Rows from block 2 of the encoder of a small image VAE, named by matrix and row number. Rows with one number belong to one neuron. Each number is 128 + 24 x the weight over its row's rms, rounded and kept within 0 to 255. All counts start at 0.
Before each neuron's rows are labels from the 100 images, of 14848, where the neuron reaches its highest value: "colour at peak" is the nearest of a few named colours to the mean colour under the peak. Only what is clearly more common there than usual is listed. The data: regions of photos with short descriptions (Visual Genome).
# fc1: MLP up (encoder.blocks.2.mlp.fc1.weight, 768x192), inputs 128-191
# fc2: MLP down (encoder.blocks.2.mlp.fc2.weight, 192x768, transposed), outputs 128-191

colour at peak: pink
fc1.186 [ 75 146 101 135 109 103 145 104 162 163 135 158 117 130 152 186 153 136 176 160 122 103 111  75 112 133 123  98 142 143 158 123 146 116 113 105 132 134 102 108 100 130 138 113 143 104 166 131 141 122 119 104 118 110  98 148 161 167 128 117 113 101 170 194]
fc2.186 [108 136  94  80 142 116 108 111 148 112 140 139 128 136 137 113 132 108 157 168 130  98 133  65 110 126 112  90 120 101 124 116 134  95 125 105 122 132 105 151 119 152 121 134 175 156 123 118 159 166 112  88 101 138 146  97 137 106 173 124 132 102 141 152]

colour at peak: white
fc1.446 [185 129  93 127  98 141 141  98 133  80  97 160 172 137  95 118 131 129 141 132 135 163 129 142 107 131 172 115 153 131 164 179 132 100 139 161 113 171 134 119 124 140 132 122 126 147 142 131 129 185 140 118 114 104 169 153 145 203 159 127 124 124  98 146]
fc2.446 [109 130 136 135 136 116 118 123 107 169 155 159 111  98 119 137 132 176 127 157  93 136 123 159 130  95 105 107  99 135 147 123 126 122 149  95 146 118 136 125 120 104 117 146 149 122 166 142 127 150 112 120 154 164 113 136 151 132  88 125 167  72 135 129]

colour at peak: black
fc1.224 [106 154 129 137 140 137 132 111 134 119 113 128 144 134  84 115 113 114 111 179 161 123 138 123 162 122 136 130  91 159 198 105 126 132 114 133 153  96 130 136  65 140 129 105 117 120 195 151 119 101 142 149  96 105 115 136  97 134 147 138 148 112 127 134]
fc2.224 [134 135 140 172 132  94 188 112 138 109 131 110 137 135 146 168 167 137 160  84 106 110 122 142 172 102 112  90 144 136 115 130 129 106 149 133 122 125 106  82 136 135  94 104  84 151 126  98 118 137  93 149 117 168 134 156 134 158 128 118 126  95 129 144]

colour at peak: black
fc1.148 [113 128 130 139 137 109 107 161 158 104 127 135 119 142 133 174 166 138 134 139  64  95 118 125 163 108 112 157 123 102 153 148 139 114  91 156 182 128 118 140 156  96 126 157 115 162 158 118 107 141 132 125 135 110 107 125 101 148  94 124  64 168 116 146]
fc2.148 [100 129 119 124 136 111  89 126  80 126 104 129 141 154 121  92 180 138 151 173 130  90 123 127 157 123 164 118 130  72 105 121 121 152 139  90  99 132 101 153 124 107 115  91  95  99 124 101  87 157 166 182 136 133 102 184 118 144 156 129 151 161 127 105]

colour at peak: red
fc1.262 [157 164 137 125 139 117 131 120 129 168 124 123 121 144 136  77 135 123 126 151 146  85 127  94 154 158 150  73 104 132 128 184 100 109 178 139 146 155  83 114 100 129  86 104 141 118 131 132 132 154 147  92 135 114 142 181 163  76 120 118 112 128 164 133]
fc2.262 [ 94 143 102 132 176  94 180 154 168 143 131 170 145 141 102 119 131 175 126 131  89 111 135 113 123 123  99  95 130 166 136 146 104 113 126 134 108  83 117 129 132 145 124 147 129 119 117 170 119 121 105 117 128 102 129 167 142 126 105 133  97  94 147 141]

colour at peak: brown
fc1.517 [160 126 126 161 132 137  97 113 122 143 135 129 125 171 105 120 139 153 141 168 111 133  92 144  98 134  99 108 145 121 149 146 121  96 125 117 175 119 103 113 108 122 152  96 137 119 163 110  62 162 115  95 156 113 168 142 166 124 124  76 125 133 138 123]
fc2.517 [154 181  89  87 124  99 165 112 145 109 145 152 152 142 122 126  85 145 116 135  81  75 173  70 124 105 155 116 147 131  89 160 114 120 131 119  87 113  76 118 126 111 111 142 112 129 120 111 161 129 149 143  91 145 151 140 123 155 136 145 160 137 184  89]

colour at peak: brown
fc1.645 [120 167 126  96 155 111 161 147 162 158 163 131 123 123  61  85 182 185 156  96 103  96 137 118 142 123 149 122 130 101 157 140  86 114 134 107  97 117 128 127 138 120 143 125 130 126 156 102 110 129 141 107 125 146 147 107 152 107 141 161  76 139 105 110]
fc2.645 [129 136 121 140 166 112 134 136  80 136 139 102 122  97  93 117 128 164 182 118 132 146 121 140  99 134 120 136 148 129 142 154  90 126 153 124 129 123 141 134 143  88 100 134 139 124 147 102 114 137 148 138 119 135 111 112 145 127 137 133 108 126 103 104]

colour at peak: brown
fc1.503 [169 110 120 119 155 121  71 155 159 163 154 104 122 129 153 172 120 147 142 127 139 157 145 101 106 125 106 116 121  98 127 127 129  90 149 125 122 107 122  99 142 114  81 156 161 117 121 119 124 151 128 108  99 160 133 136 134 153 145 113 152 113 149 146]
fc2.503 [127 149 128 165 128 170 128  90 105 124 104 164 124 145 140 118 132 129 138 155  91  67 117 116  91  93 130 126 118 138 151 148 133 108 135 143 148 142 106 133  97 125 198 156 141 104 132 130 157 112 109 128 125 160 164 148 123 121 113 115 104 162  95 172]

colour at peak: pink
fc1.707 [111 115 155 147 134 129  92 132  58  94 139 124 135 170 111 148 147 135 153 126 148  88 136 128  78 135  83 146 120 141 134 150  87 126 147 120 151 100 138 142  91  95 101 106  95 153 173  94 106 109 150 158 140  99  88 139 149 103 141  98 134 141 128 130]
fc2.707 [113 143 119 145 129  78 114 156 105  91 143 131 155  72 149 105 141 143 151 129 108 160  94 161 124  97 138 122 147 137 119 130 120  96 123 146 148 147 136 128  71 127 134 137 155 101 144 119 126 156 138 112 135 142 150 122  80  83 159 153 107  94 141 131]

colour at peak: brown
fc1.727 [ 97 127 138 155  99 119  91 135 133 117 137 151 135 161 174 105 134 145 155 110 172 124 141 152 145  84 148 145  82 157 155 129 177 149 153 122 119 141 121 123 117  91 156 171 117 157 119 123  97 114 123  83 145 117 144  83 137 122 144 110 155 120 158 134]
fc2.727 [198 135 170  78 132  94 160 134 145 114 138 134 129 140  87 139 148 150 165 140 120 128 121 154 118 138 139 137 145 103 146 103 127 136 125 124 121 124 145 145 130 116 126  82 136 122 156 112 115 140  90 163 128 150 107  75 149 114 129 128 117 132 133 119]

colour at peak: black
fc1.181 [109 116 142 132 112 144 127 178 137 130 124 129 128 124 112 113 104 130 161 136 158 105 144  71 149 131  82 149 124 129 121 159  93 117 184 127 151 136 128 101 129 117 117 101  61 165  96 135 156 143 107 139 160 165 120  98 131 141 148 162 131 133 115  88]
fc2.181 [148 146  96  79 133 101 106 114 113 116 169 128 121 150 101 129 119 130 115 140 119 107 133 101 158 155 156 120 117 128 112 101 126 148 110 158  74  97  64 124 103 161 156 133 123 157 132 113 160 110 121 100 159 166 144 114 189 153 142 136 123 109 129 145]

colour at peak: brown
fc1.702 [131 106 119 184 117 140 138 137 119  84 129 141 123 142 171  78 150 122 146  81 171 131 116 142 119 117 109 133 152 137 131 165 132 163 111 142 125  70 114 120 126 130  97 145 111 137 120 109 114 139 126  92 120 108 154 138 153  93  98  73 123 119 148 122]
fc2.702 [150 152 119 147 140 135 169 121 134 172 137 159 123 119 150 187 116 108 164 130 129 109 103 125 121 173 148 133 142 120 100 170 139 129 138 118 137 103 105 110 106 127 115 102 120  82 148 120 144 124 124 137 107 109 126 176 124 133 104 113  97  85 144 140]

colour at peak: pink
fc1.294 [143 109 151 122 147 139 133 128 120 122 117 111 114 157  78 178  97 110 145 120 120 116 118 137 114 147 126 119 143 148  91 105 120 115 139 137 119  99  89 144 100 127 113 119  96 115 115  71 145 143 151 151 121 109 124 125 100  94 113 147 124 123 130 155]
fc2.294 [161 146 136 121 115 121 133 136 125 113 139 126 123 131  85 137 132 124 134 101 141 116 106 190 101  99  95 103 111 116 110 120 156 122 143 140 112 161 111 167 118 124 132 151 127 126  70 120 133 111 134 163 162 122 160  91  66 133 106 114  91 121 125 154]

colour at peak: red; orange
fc1.359 [151 165 150  92 158 157 133  92 140 132 126 112 102 137 133 158 109 169 152  99 138  97 136 174 115  76 130 145  98 132 144 150 118 177 133 115 148 128 102 119 140 128 129 134 151 124 132  49 114 136 134 130 115 100 152 151 127 108 141 131 147 140 140 128]
fc2.359 [141 147  85 163 120 137 115 136 133 166 109 137 127 149 177 139 121 102 158 121 139 129 128 187 156 125 117 131 157 166 162 111 145 143 145 123 117 118 122 128 155 129  91 201 148 114 103 154 175 124 127 106 126 120 119 129 169 105 139 121  89 141 134 110]

colour at peak: pink
fc1.656 [ 79 162 138 138 166 116 117  99 103 115 162 117 175 128 121 112 113 122 166 132 121 144 124  89 100 141 158 105 139 184 101 160 149 161 135 116 145 141  96 153 117 110 157  85 143 134 160 102 112 160 127 153 105 138  92 129 149 142 154 131 125 146 150 146]
fc2.656 [110 108  88 131 172 199 165 143 155 155 146 125 154 138 131 115 106 111 117 133 142  86 128 140 146  76  64 164 136 156 106 123 146 126 157 152 133 145  93 164 146 154 132 133 131 109 138 162 128 104  74 109 123 125 144 105 132 108 118  72 131 126 115 121]

colour at peak: black
fc1.483 [113 139 133 147 115 130 127 158 114 140 126 111 141 159 134 101 127 118 165 125  98 101 153 108 143 101 107 161  97 120 166 143 140 122 127 141 143 134  91 111 136 106 128 137  70  79 174 143  94 145 125 113 145  96 114 111 136 151 117 157 124 151 136 118]
fc2.483 [ 97 147 122 143  93 121 120 105 109  92 130 140 144 165 195  91 122 140 133 101  93 144 145 157 141 127 163 131 116 149 108 119  96 109 160 136 148 126 102 101 140 110 105 146 105  82 148 100 111 129 150 145 132 132 124 131 164 139 100  68 143 157 152 162]

colour at peak: brown; black
fc1.263 [147 127 165 125 114 107 133 113 110 127 142 103 114 163 136 150 149 151 167 121  92 130 124 129 151 105 124 152 109 161 203 146 101 118 167 122  95 123 122 107 131 126 146 116 134 166 159 119 122 118 116 115 143  92 148 107 123 111  79 136  98 111 128 110]
fc2.263 [142 144 139 169 142 118 156 133  63 124 159 116 132 154 128 145 107 156 132 139 123 126 162 153 104 124 129 156 114 158 155 137 113 126 127 143 143  81 111 123 162  80 107 158 129 142 163 118 126 138 149 179 101 114 123 154 102 107 108 148 131 111 103 121]

colour at peak: brown
fc1.743 [136 114 121 131 136 126 111 156 181 122 147 147 110 135 145 156 135  85 127 124 124  66 144 116 147 146 116 120 160 119 169 105 102 117 129 106 112 146  83 154 120 108 120  91 119 130 167  99 123 154  85 132 131 110 120 111 124 124 152  94 135 115 136 211]
fc2.743 [132  86  77 142 123 115 110 128  84 152 108 141 140 102 128 106  99 135 119 132 105 114 128 134 109 121 125 158 127 124 163 126 125 125 153 110  95 121 140 111 126 140 132 183 131 114 158 122 142 111 150 109 109 143 154  93 133 113 130 138 117 128 127 131]

colour at peak: brown
fc1.192 [142 150 142 152 146 122 162 151 116  88 119 163 116 142 160  95 164 127 155 115 132 133 119 144 108 155 122 137 133 102 153 118 115 136 115 129 120 128 114 114 101  89 106 136  86 108 157 131 117 133 100 101 109 105 153 113 150 102  85 102 126 100 153 153]
fc2.192 [124 117 131  91 152 156 138 157 163 100 133 130 178 154 145 123 169 119  98  98 137 144 164 118 109 154 165 115 102  96  94 130 161 161 161 139 169 124 140 117 131 103 127 117 103 141 111 137 108 133 113  94 150 120 137 109  98  97 131 110 158 124 155 113]

colour at peak: brown
fc1.137 [180 132 159 166 149 108 142 154  73 127 144 128 102 128 118 112 111 155 160 140 148 124 138 147 122  81 134 131 114 174 139 119 139  79 159 113 101  91 106 115 117 107 134 193 127 160 155  93  95  87 154 158 143 103 130  86 133 120 117 135 121 108 130 142]
fc2.137 [131 124 131 155 122  47 100 157 105 115 120 145 110 135 150 138 148 137 135 153 126 108 150 109 118 134 167 163 120 145 146 152  98 161 125 106 168 132 112 102 131  99 111  76 133 108 152 130  99 146 141 131 137 166  78 118 133 119 118 142 120 120 103 146]

colour at peak: brown
fc1.390 [152 126 138 156 157 101 162 136 102 110 119 134 132 128 127 107 164 192 164 151 137 124 168 159 121 106 130 153 122 138 106 131 122 117 132  99 109 139 108 109 121 109 114 115 126 141 150 119 115 121 132 100 146 131 124  91 135  82  86 121 135 119 159 135]
fc2.390 [137 159 151 140  94  92 119 120 113 127 153 141  96 121 132 131 109 135 179 119 118 110 114 158 131 128 142 135 137 161 148 150 130 142 140 113 131 154 119 108 137 109 119 175 147 105 130 124 122 108 116 160 129 130 123 124 156 144 110 124  80 136 136 122]

colour at peak: brown
fc1.571 [141 149 139 127 148 103 142 136 129 115 150 144 116 117 103  88 203 186 153 135 133 168 136 120 131 122 125 134 117 107 179 134 138 163 120 122 125 161  83 158 114 122  94 128 124 157 125 123 125 142 103 132 117 130 147  93 165 102 122 113 129 118 137 102]
fc2.571 [110  98 154 114  99  90 114  94 146 114 128 161 101 138 154 100  89 118 136 120 108  78 124 147 164 118 145 110 121 118 114 105 162 136 119 117 136 136  95  93  92 121 156 162 154 137 131 114 122 123  99 137 145 146 126 129 136 125 107 124 113 113 150 118]

colour at peak: grey
fc1.338 [139 140 106 153 182 114 115 125  95 100 132 118 121 117 162  79 129 108 150 134 131 132 117 119  92 147 110 146 107 102 152 133 113 112 137 107 144 132 126 150 135 146 100 100 139 159 145 115 115 156 136  98  95 146 147  81 151  83 132 140 133  94 129  92]
fc2.338 [163 126 208 155 104 102 134 115  97 120 124 149  95 126  98 104 105 132 155 132 109 110  91 185 120 131 115 155 157 169 136 140 126 110 121 113 117 134 138 115 147 122 127 163 135 119 146 124 133 101 103 163 113 121 134  84 133 127 101 154  97 142 122 122]

colour at peak: black
fc1.570 [104 142 163 137 167 119 163 137 162 129 146 132  93 152  93 105 138 182 139 133 106 126 132 140 143 107 106 137 101  94 121 130 103  91 134 187  93  97 156 146 147 125 107 126 105 132 166 136 126  84 133 173 159 156 159 124 153 156 149 149 127  95 136 147]
fc2.570 [128 132 148 146 132 104 127 151 134  66 106 139  97  97 130 118 143 127 102 155 115 100 126  94 156 153 155 122 108 170 142 160 146 110 144 188 112 107 136 129 158 143 128 111 129 142 132 146 121 146 150 126 131 136 133 163 177 138 108 137 121 126 171 163]

colour at peak: brown; black
fc1.413 [141 109 142 109 108 136 152 112 127 131 108 131 133 122 132 138 117 110 156 131 127 161 132 157 117 137 117 116 134 131 181  88  80 126 116 120 147 151 118 156 159 111 182 161 173  89  99  88  76 135 101 151 160 152 161 139 117  96 133 107 123 111 110 115]
fc2.413 [125 122 108 156 144  99 138 150 150 122 121 123 120 119  84  98 112  99 111 160  89 113 138 136  93 119 119 151 140 112 117 102 141 109 146 144 112 147 113 103 144 143 111 144  88 138 169 132 111  76 139 109 117 126 121 148 125 107  99 132 148  72 137 171]

colour at peak: grey
fc1.65 [141 150 107 162 172 108 121 125 122 115 126 159 102 107 184 122 168 108 144 136 163 139 134  98  78 132 142 153 105 115 156 138 137 135 114 128 131 106  66 124 107 103  81 115 141 129 162 135 131 142 128 111 104 103 118 127 148  94 111  93 131  78 136 179]
fc2.65 [145  87 157 103 100 136 169 131 131 159 134 124 136 149  92 111  89 140  80 131 120 114 125 192 173 107 143  82 144 145  80 147 124 113 131 115 134 149 176 111 132 137 160 162 147 103 140 126 121  82 115 152 150 139 145 145  89 160 123 135 104 154 131 123]

colour at peak: white
fc1.582 [ 81 138 117 144 147  93 149 145  72 110 138 173 156 100 121 123 125 148 154 176 157 116 130 107  88 115 159 151 117 130 133 118 108 130  97 135 154 113 108 146 107 100 136 119 158 145 138 145 164 140 124 173  98 148 124  58 152 135 121 145 127 146 161 170]
fc2.582 [120  81 124 116 105 171 114 128 130 150 149 161 141 154 110 183 120 132 156 118 128 124 144 115 141  90 128  93 156 115 147 173 135 108 145 154 122 114 114 116 143 166 102 124 158 132 134 149 133 151 107  95 106 128 143 150 174 142 161 137 140 120 146 158]

colour at peak: red
fc1.501 [148 144 139 107 169 102 210 122 138 109 146 137  98 131 106 132 120 144 119 153 162 117 116 111 176  80 119 124 129 180 138 150 141 108 113 111  86 137 115 166 115 160 102 134  98 112 117 115 113  89 101 109 130  98  91 159 120 139 127 149  91 103 141 148]
fc2.501 [107 166  72 138  91 101 140 129 159 166 173 154 100 152  89 107  89 108  99 162 115  36 164 118 109 133 121 130 147 135 147 130 123 143 125 109 151 125  59 150 141 135  85 101 157 161 115 120 162  87 159 144 119 132 139 126 136 139  94 144 179 126 119 125]

colour at peak: black
fc1.436 [ 96 102 133 161  82 157 122 155 141  79 117  96 115 140 142 121 113 104 147 109 147 158 133 147 142 133 107  97 130 107 139 129 134 140  89  74  98 140 129 169 152 114 128  97 118 162  97 161 169 125  99 141 137 131 115 123 161  70 136 113 102 106 166 104]
fc2.436 [155 145 113 133  95 134 184 135 131  93 132 195 130 118 167 147 113 166 129 151 147  85  98  84  99 169 138 113 124 137 116 145 125  84 115 152 139 142 165 141 102 154 111 146 121 135 127 135 118  98 134 182 126 132 122  99 111 132 155 128 120 100 107 146]

colour at peak: pink
fc1.47 [115 124 147 126 115 103 155 151 127 133 129 122 103 122  93 147 105 130 161 117 148 144 107 135 105 150 180  84 142 134 187 132 140 156  97  78 115  83 115 146 119 125 135 100 143 108 129 118 141 154 133  90 111 144 128 154 133 127 143 120 147 134 159 114]
fc2.47 [158 127 107 151 160 143 118 149 125 123 145 102 114  96 136 155 103 163 141  96  97 118 144 137 132 136 118  83 133 134 139 138 144 122 199 101 108 129 137 115 126  88 130 167 113 115 141 181 115 120 135  94 102 147 155 160 179 113 137 141 168 128 124 125]

colour at peak: black
fc1.511 [ 79 123 158 124 106 120 121 125 126 126 155 119 118 125 128 130 176 141 153 154 144 133 169 106 140  97 120 127 142 144 156 147 157  99 151 130 139  81 133  76 178 160 153  98 112  86 133 101 179 116  97 110 125 137 118 138 121 150 123 155 107 139 151 131]
fc2.511 [144  79 101 143 153 146 126 101 103 103  87 140 143 129 130 112 129 102 130 125 132 157  64 119 160 108 104 130 141 120 128 134 134 107 140 105 131 112 143 133 147 143 106 165 129 133 109 116 150  96 101 149 135 114 121  66 143 105 149 152 145 142 128 203]

colour at peak: black
fc1.478 [142  90 144 153 129 161  99  88 138  99 106 134 105 150 152 109 196 116 153 134 155 101 135 101 121 112 106 153 103 149 151 124 161 141 124 131 133 145  98 124 122  97 163 137 175 148 135 114 132 150 118 157 129 161 127 135  88 122 135 111 129  68 131 120]
fc2.478 [153 106  83 138 119 130 146 116  98 116 140 152  98 163 128 111 120 141 155 165 123  88 129  97 171 112 187 145 131 143  90 158 139 132 137 117 101 109 100 167 101 125 135 159 136 128 124 114 102 133 126 127 152 130 175 172 134 144 105 139 120 120 154 159]

colour at peak: black
fc1.127 [131  83 149 121 151  93 126 150 127 137 129 107  87 111 141 118 155 126 138 125  98  97 148 109  90 106 134 122 109  99 136  86 146 106 147 146 109  48 133 124 118 140 129 125 114 113 156 116  55 158 135 117 101 108 113 117 112 143 192 119 182  95 126 143]
fc2.127 [169  94  80 136 120 100 113  77 104 155 126 153 150 135 110 118 129 119 158 141 150 152 139 140 147 126 160 105 124 165 157 136 133 132 156  83 134 159 139 121 109 145 103 108 122 147 121 115 131  79 120 115 125 106 105  99 116 168 147 111 145 117 173 117]

colour at peak: pink
fc1.395 [143  93 114 150 159 105 146  82 142 102 176 141 119 146 142 120 161 128 119 121 143 161 124 154 148 136 157 172 143 144 110  95 100 121 168 121 150  99  98 120 115 117 152 154  96  82 158  86 112 130 130  98  79 166 127 147 162  89 138 125 130  93 107 144]
fc2.395 [113 137  86 154 150 134 199 119 108 125 133 182 104 100 107 137  58 103 133 121 100 122  95 133 111 135 148  97 115 120  98 127 121 128 169 113 156 120 147 140 132 150 126 122 132  82 140 114 140 121 119 131 126  99 110 130 133  85 158 105 132 165 106 136]

colour at peak: pink
fc1.717 [ 97 172 134 123 152 138 146 159 147 150 110  82 146 144 114 131 152 118 172 128 120  97 119  86 120 144 140 117 129 153 165 133 118 126 105 161 132 173 113 137 171 123 151 106 122 124 163 109 158 179  98 140 115 125  88 102 106 122 103 105 115 129 121 134]
fc2.717 [138 121 132 119 192 130 138 108 138 128 136 156 105 157 146 133 157 107 102 107 121  99 127 167 136 138 120 159 114 152 124 156 102 124  87 146 198  97  89 155 116 131 138 157 141 146 112 112 136 123  68 128 141 120 149  85 172 109 100  98 162 128 140 110]

colour at peak: red
fc1.242 [139 122 144 171 138 113 112 127 107 139 137 125 130 140 133 137 129 141 157 131 150  75 117 162 101  93 143 135 110 175 143 146 157 145 162  85 115 124 103 108 124 109 136 171 142 109 122 122 108 113 107 147 153  82 104 109 160 106 102  99 138 116 133 107]
fc2.242 [105 137 122 145  99  86  83 130 128 137 135 119 131 127 119 138  98 166 143 132 112 120 133  93 135 115 119 138 129 138 141  94 114 123 142 128 101 139 109 146 148 129 140 124 137 153  88  99 151 130 136 104 132 134 109  92 146 134 178 134 104 132 105 155]

colour at peak: brown
fc1.519 [131  88 137  57 137 132 135 145  83 117 165 129 113 118 130 101 156 124 130 125 141 115 137 138 122  96  88 125 121 138 144 157 132 126 126  94 141  82 113 149 122 131  95 124  86  86 105  85 131 118 132 136 157 103 139 144 136  90 110 148  88 100 125 126]
fc2.519 [125 150 104  91 114 134 143 110 155 102 132 184 127 145 145 153 141 125 123 166 143 136  83 120 160 131 133 108 132 127 122 115 115 103 138 128 109 111 113  79  83 140 128 140 145 127 140  89 114 147 102 141 134 156  94 104 151 152 140 128 119 137 122 112]