config.toml
train_examples = 101725
decoder_attention = true
residual_init = "none"
optimizer = "adamw"
lr = 0.0019
batch_size = 256
Rows from block 0 of the decoder of a small image VAE, named by matrix and row number. Rows with one number belong to one channel. Each number is 128 + 24 x the weight over its row's rms, rounded and kept within 0 to 255. All counts start at 0.
Before each channel's rows are labels from the 100 images, of 14848, where the channel reaches its highest value: "patch colour" is the nearest of a few named colours to the mean colour under the peak. Only what is clearly more common there than usual is listed. The data: regions of photos with short descriptions (Visual Genome).
# convs0: first 3x3 conv (decoder.mid.0.convs.0.weight, 96x96x3x3, each kernel summed), inputs 48-95
# convs1: second 3x3 conv (decoder.mid.0.convs.1.weight, 96x96x3x3, transposed, each kernel summed), outputs 48-95

patch colour: grey
convs0.69 [140 111  88 106 121 128 110 124 128 108 159 169 100 131 182 122  89 150  93 109 148 124 131 117 132 134  83 122 136 137 165 105 139 119 145 159  64 128 126 151 106 145 103 143 132 167 120 119]
convs1.69 [103 153 135 144 129 119 164 113  99 171 168  77 135 141  98 128 150 113 122 108 156 119 152 120 131 116 141 117 138 111 161 130 104 175 157 138 141 130  74 113 127 124 107 124 146 111 160 101]

patch colour: blue
convs0.85 [130 134 107 144 130 103  56 128 108 142 121 139 131 127 158 134 150 151 150 120 121 141  87 146 124 150 161 140 140 180 132  95 146 145  94 158 133 138  89 148 130 111 113 124 140 161 121 144]
convs1.85 [136 152 147 139 122 125 161 142 120 123 116 129 191 126 109 137 117 102 135 138 124 141 187 113 109 118 100 102 119 130 106 157 120 144 126 156 130 133 120 125 101 100  97 124 140 156 121  89]

patch colour: grey
convs0.12 [119 146  96 120 165 126 137 143 108 149 167 134  74  87 138 153 113 129 146 125 115 135 106  78 101 123  95 117 129 120 122 105 139  80  91  93 144 102 120 170 123 107 156 139 145 123 124 140]
convs1.12 [132 141 143 123 104 134 120 151 133 153 111 137 164 170 130 138 133 163 109 119 128 128 155 133 107 125  24 144 128 137 143 136  99  93 175 105 151 139 126 116 123 150 110 134 140 152 135 116]

patch colour: white; pink
convs0.29 [128 195 132 118 123 136 106 143 134  91 113  90 156 156 113  86  96 103 145 129 121 115 133  78 121 119 116 140 147 108  73 177 122 133 139 107  83 152 139 101 148 139 109 115 130 120  97 115]
convs1.29 [120 119 157 172 158 115 102 104 139 110 159 143 116 177 147 149 135 163  98 141 115 133 128 156 113 126 177 110 121 130 131 171 159 146 143 145 110 101 126 142 102 135 127 125 105 111 134 105]

patch colour: blue
convs0.61 [153  95  96  83 130 151 127 139 126  93 121 105 102 122 115 107 124 143 146 162 101 137 131 103 129 150 147 137 145 162 145 153  99 116 137  95 116 151 160 127 131 131 156 157 108 137 129  87]
convs1.61 [141 123 142 139 142 120 183 115 107 141 132 173 119 163 138 173 109 171 125  95 123 120 108  95 137 127   0 137 128 131 113 132 147 124 136 137 131 111 143 115 118 130 142 125 125 150 154 140]

patch colour: grey
convs0.55 [121  76  97 166 120 115 125 107 169 118 159 152  87 114 125 133 115  74 128  96 139 118 140 134 124 118  73  99  87 117 154 153 139 103  95 109 110 113 136 131 138 127 141 105 110  95 152 143]
convs1.55 [138 132 153 108  92 142 116 144 133 150 121 108 155 175 140 170 139 145  94 150 155 139 126 140  93 134 225 154 122 129 176 129  94 112 159  86 128  99 132  99 144 101 103 136 136 132 104 104]

patch colour: black
convs0.88 [115 118 116  75 157 139  83 131 114 153 102 115 105 104 102  78 112 178 117 165 107 137  91 138 121 111 137 157 134 117 119 105 126 156 165 154 131 105 134 178 133 139 146 158 123 121 111 155]
convs1.88 [124 135  98 120 105 132 182 150 131 126 134 123 166 146 178 145 130 142 157 116 132 127 113 105 130 139  68 100 114 107 108 118  94 138 107 121 145 151 153  76 172 115 107 133 121 137 161 117]

patch colour: cyan; green
convs0.31 [123 125  67 121  86 130 115 141 132 114 126 131 103 123  88 136 133 118  91 153 100 154  88 134  77 156 139 118 167  88 152 142 112 157 115 116 157 110 116  97 143 120 123 171 122 126 142  96]
convs1.31 [150 141 138 127 145 121 146 119 125 136 126 147 123 154 149 149 135 144 143 109 116 122 165 111 126 124   0 139 133 142 121 121 139 114 160 142 128 143 124 137 129 149 121 125 144 156 149 142]

patch colour: pink
convs0.94 [ 88 148 129 129 105 143 125 106 128 107 132 154 133 108 114 158 114 120 114 129 127  92 145 134 111 105 121 115 111 138 151 133 137 119 105 106 142 122  96 110 142 173  81 107 185 114  91 128]
convs1.94 [140 141 138 119 129 128 134 126 147 147 134 117 144 121 123 132 115 118 113 141 140 143 114 162 119 123 255 122 126 150 128 123 130 154 105 123 119 104 121 129  93 103 133 123 123 149  94 125]

patch colour: red
convs0.77 [122  96 100 111 127 121 105 168 125 146 111  91 120 100 132 159 173 157 108 122  93 203  98 168 160 166 125  86 132 145 111 124 118  86 104 114 107  87  99 136 146 126 127 139 117 134 142 149]
convs1.77 [178 143 152 131 155 125 139 136 138 135 118 125 106 135  98 139  94 106 173 130 126 101 110 122 130 140  54 171 120 161 144 115 114 137 177 114 142  83 144 133 124 104 111 125 123 160 153 125]

patch colour: grey
convs0.42 [160 153 148  86 150 158 136 137 111 139  94 124 110 106 160 144 138 173 128 115  97 155  85 118 147 143 143 144 150 122 133 101 110 176 145 164 114 126 141 113 113 104 124 155 138 137 110 110]
convs1.42 [119 104 130 117 123 121 145 134 127 119 151 142 145 118 120 117 115 130 124 104 112 109 153 121 146 119   0 108 138 133 100 128 130 136 130 143 128 113 143 176 114 130 130 123 127 121 167 145]

patch colour: pink
convs0.8 [129 140 137 144 163 110 135 118 132 112 124 142 172 132 116 158  74 108 138 121 170 110 170  74 133 142  71 105 118 140 163 143 148 120 120 118 132 140 120 130 139 183 146 110 162 113  92  85]
convs1.8 [130 131 129 122 134 136 148 126 145 128 129 104 173 102 132 125 131 168 128 141 125 146 122 144 113 131 255 124 120 109 160 128 100 129 112 111 116 136 101 147  95 123 141 131 114 102  88 140]

patch colour: grey
convs0.68 [124  80 111 129  85 118 141 125 132 134 158 136 121 182 111 114  38 134 147  97 149  88 146  89 120 122  76 134 102 138 178 118 158 120 110  99 111 115  98 154 116 152 133 116 173 138 131 116]
convs1.68 [123 125 136 122 151 137 139 143 161 126 113  52 134 128 133 136 183 113 131 138 125 132 162 147 110 134 188  87 123 102 171 142 118 183 153  94 162 133 113 107 128 119 115 127 172  95 137 129]

patch colour: blue
convs0.73 [136 145 131 168 158 134 113 132 153 119 114 134 120 143  95 125 199 137  96 163  91 155 152 114 120 122 109 104 136 144 166 129 107 124  96 124 143 138 127  93  83 138 113 151  78 111 126 125]
convs1.73 [103 111 158 137  78 129 145 120  94 166 169 152 119 130 137 139  79 165 101 108 156 137 124 128  97 133 123 182 137 115  99 133 107 116 126 106 126  90 131 125 124 129 130 139 166 159 118 148]

patch colour: black
convs0.74 [159 141 116 133 133 136 105 123 121 119 176 136  95 115 135 128 162 144 101 178  98 118 156 124 118 145 123 168 139 134 173  95 136 112  96 136 102 164 141 129 133  96 139 164  74 140 169 128]
convs1.74 [114 130 142 122 140 134 113 136 112 127 118 159 166 164 135 113 125 139 144  99 140 128 137  86 138 124  40 127 143 113 142 125 152  82 122 160 105 152 132 158 144 147 167 134 132 126 117 113]

patch colour: white
convs0.49 [122 171 130 119 154 121  71 144 115 106 150 124 121  99 107 156 128 114 136 116 140 130 151  99 136 147 129 145 134 154 139 160 117 122 104  79  75 164 122  84 130 112 122 136 133 183 127 128]
convs1.49 [111 147 138 148 134 121  98 106 141 100 122 143 176 153 141 149 115 156 166 117 153 127 165 109 148 117 129 122 136 161 151 115 167  98 131 181 166  91 126 169  97 127 126 122  85 138 141 106]

patch colour: grey
convs0.24 [108 173 105 124 124 118 157 133 117 119 119 126  96  73 127 133 175  81 125 130 117 119  91 105 122 135 139  87 131 104 101  97 106 110 119 144 142 111 143 124 135 119 156 133 141  85 126 139]
convs1.24 [130 140 118 137 114 134 121 136 119 142 110 181 160 191 126 163 110 174 101 119 141 132 108 111 112 123  42 181 132 152 123 145 122  90 147 145 157 116 149 103 129 124 139 132 100 160 110 144]

patch colour: red
convs0.19 [146 114 127 108 107  91  90 147 100 138 118 151 137 147 127 165 165 129 117 104 153 139 139 125 104 145 152 120 122  95 117  45 125 135 157 117 149 136 112 146 118 134 111 141  97 141 144 148]
convs1.19 [124  93 171 130 126 123 176 124 158 119 128 105 108  89 128  79 121 160 162 141 126 120 146 122 109 126 163  96 134 114 130 105  87 167 111 130 132 104 131 109 167 108 128 119 120 126  80 105]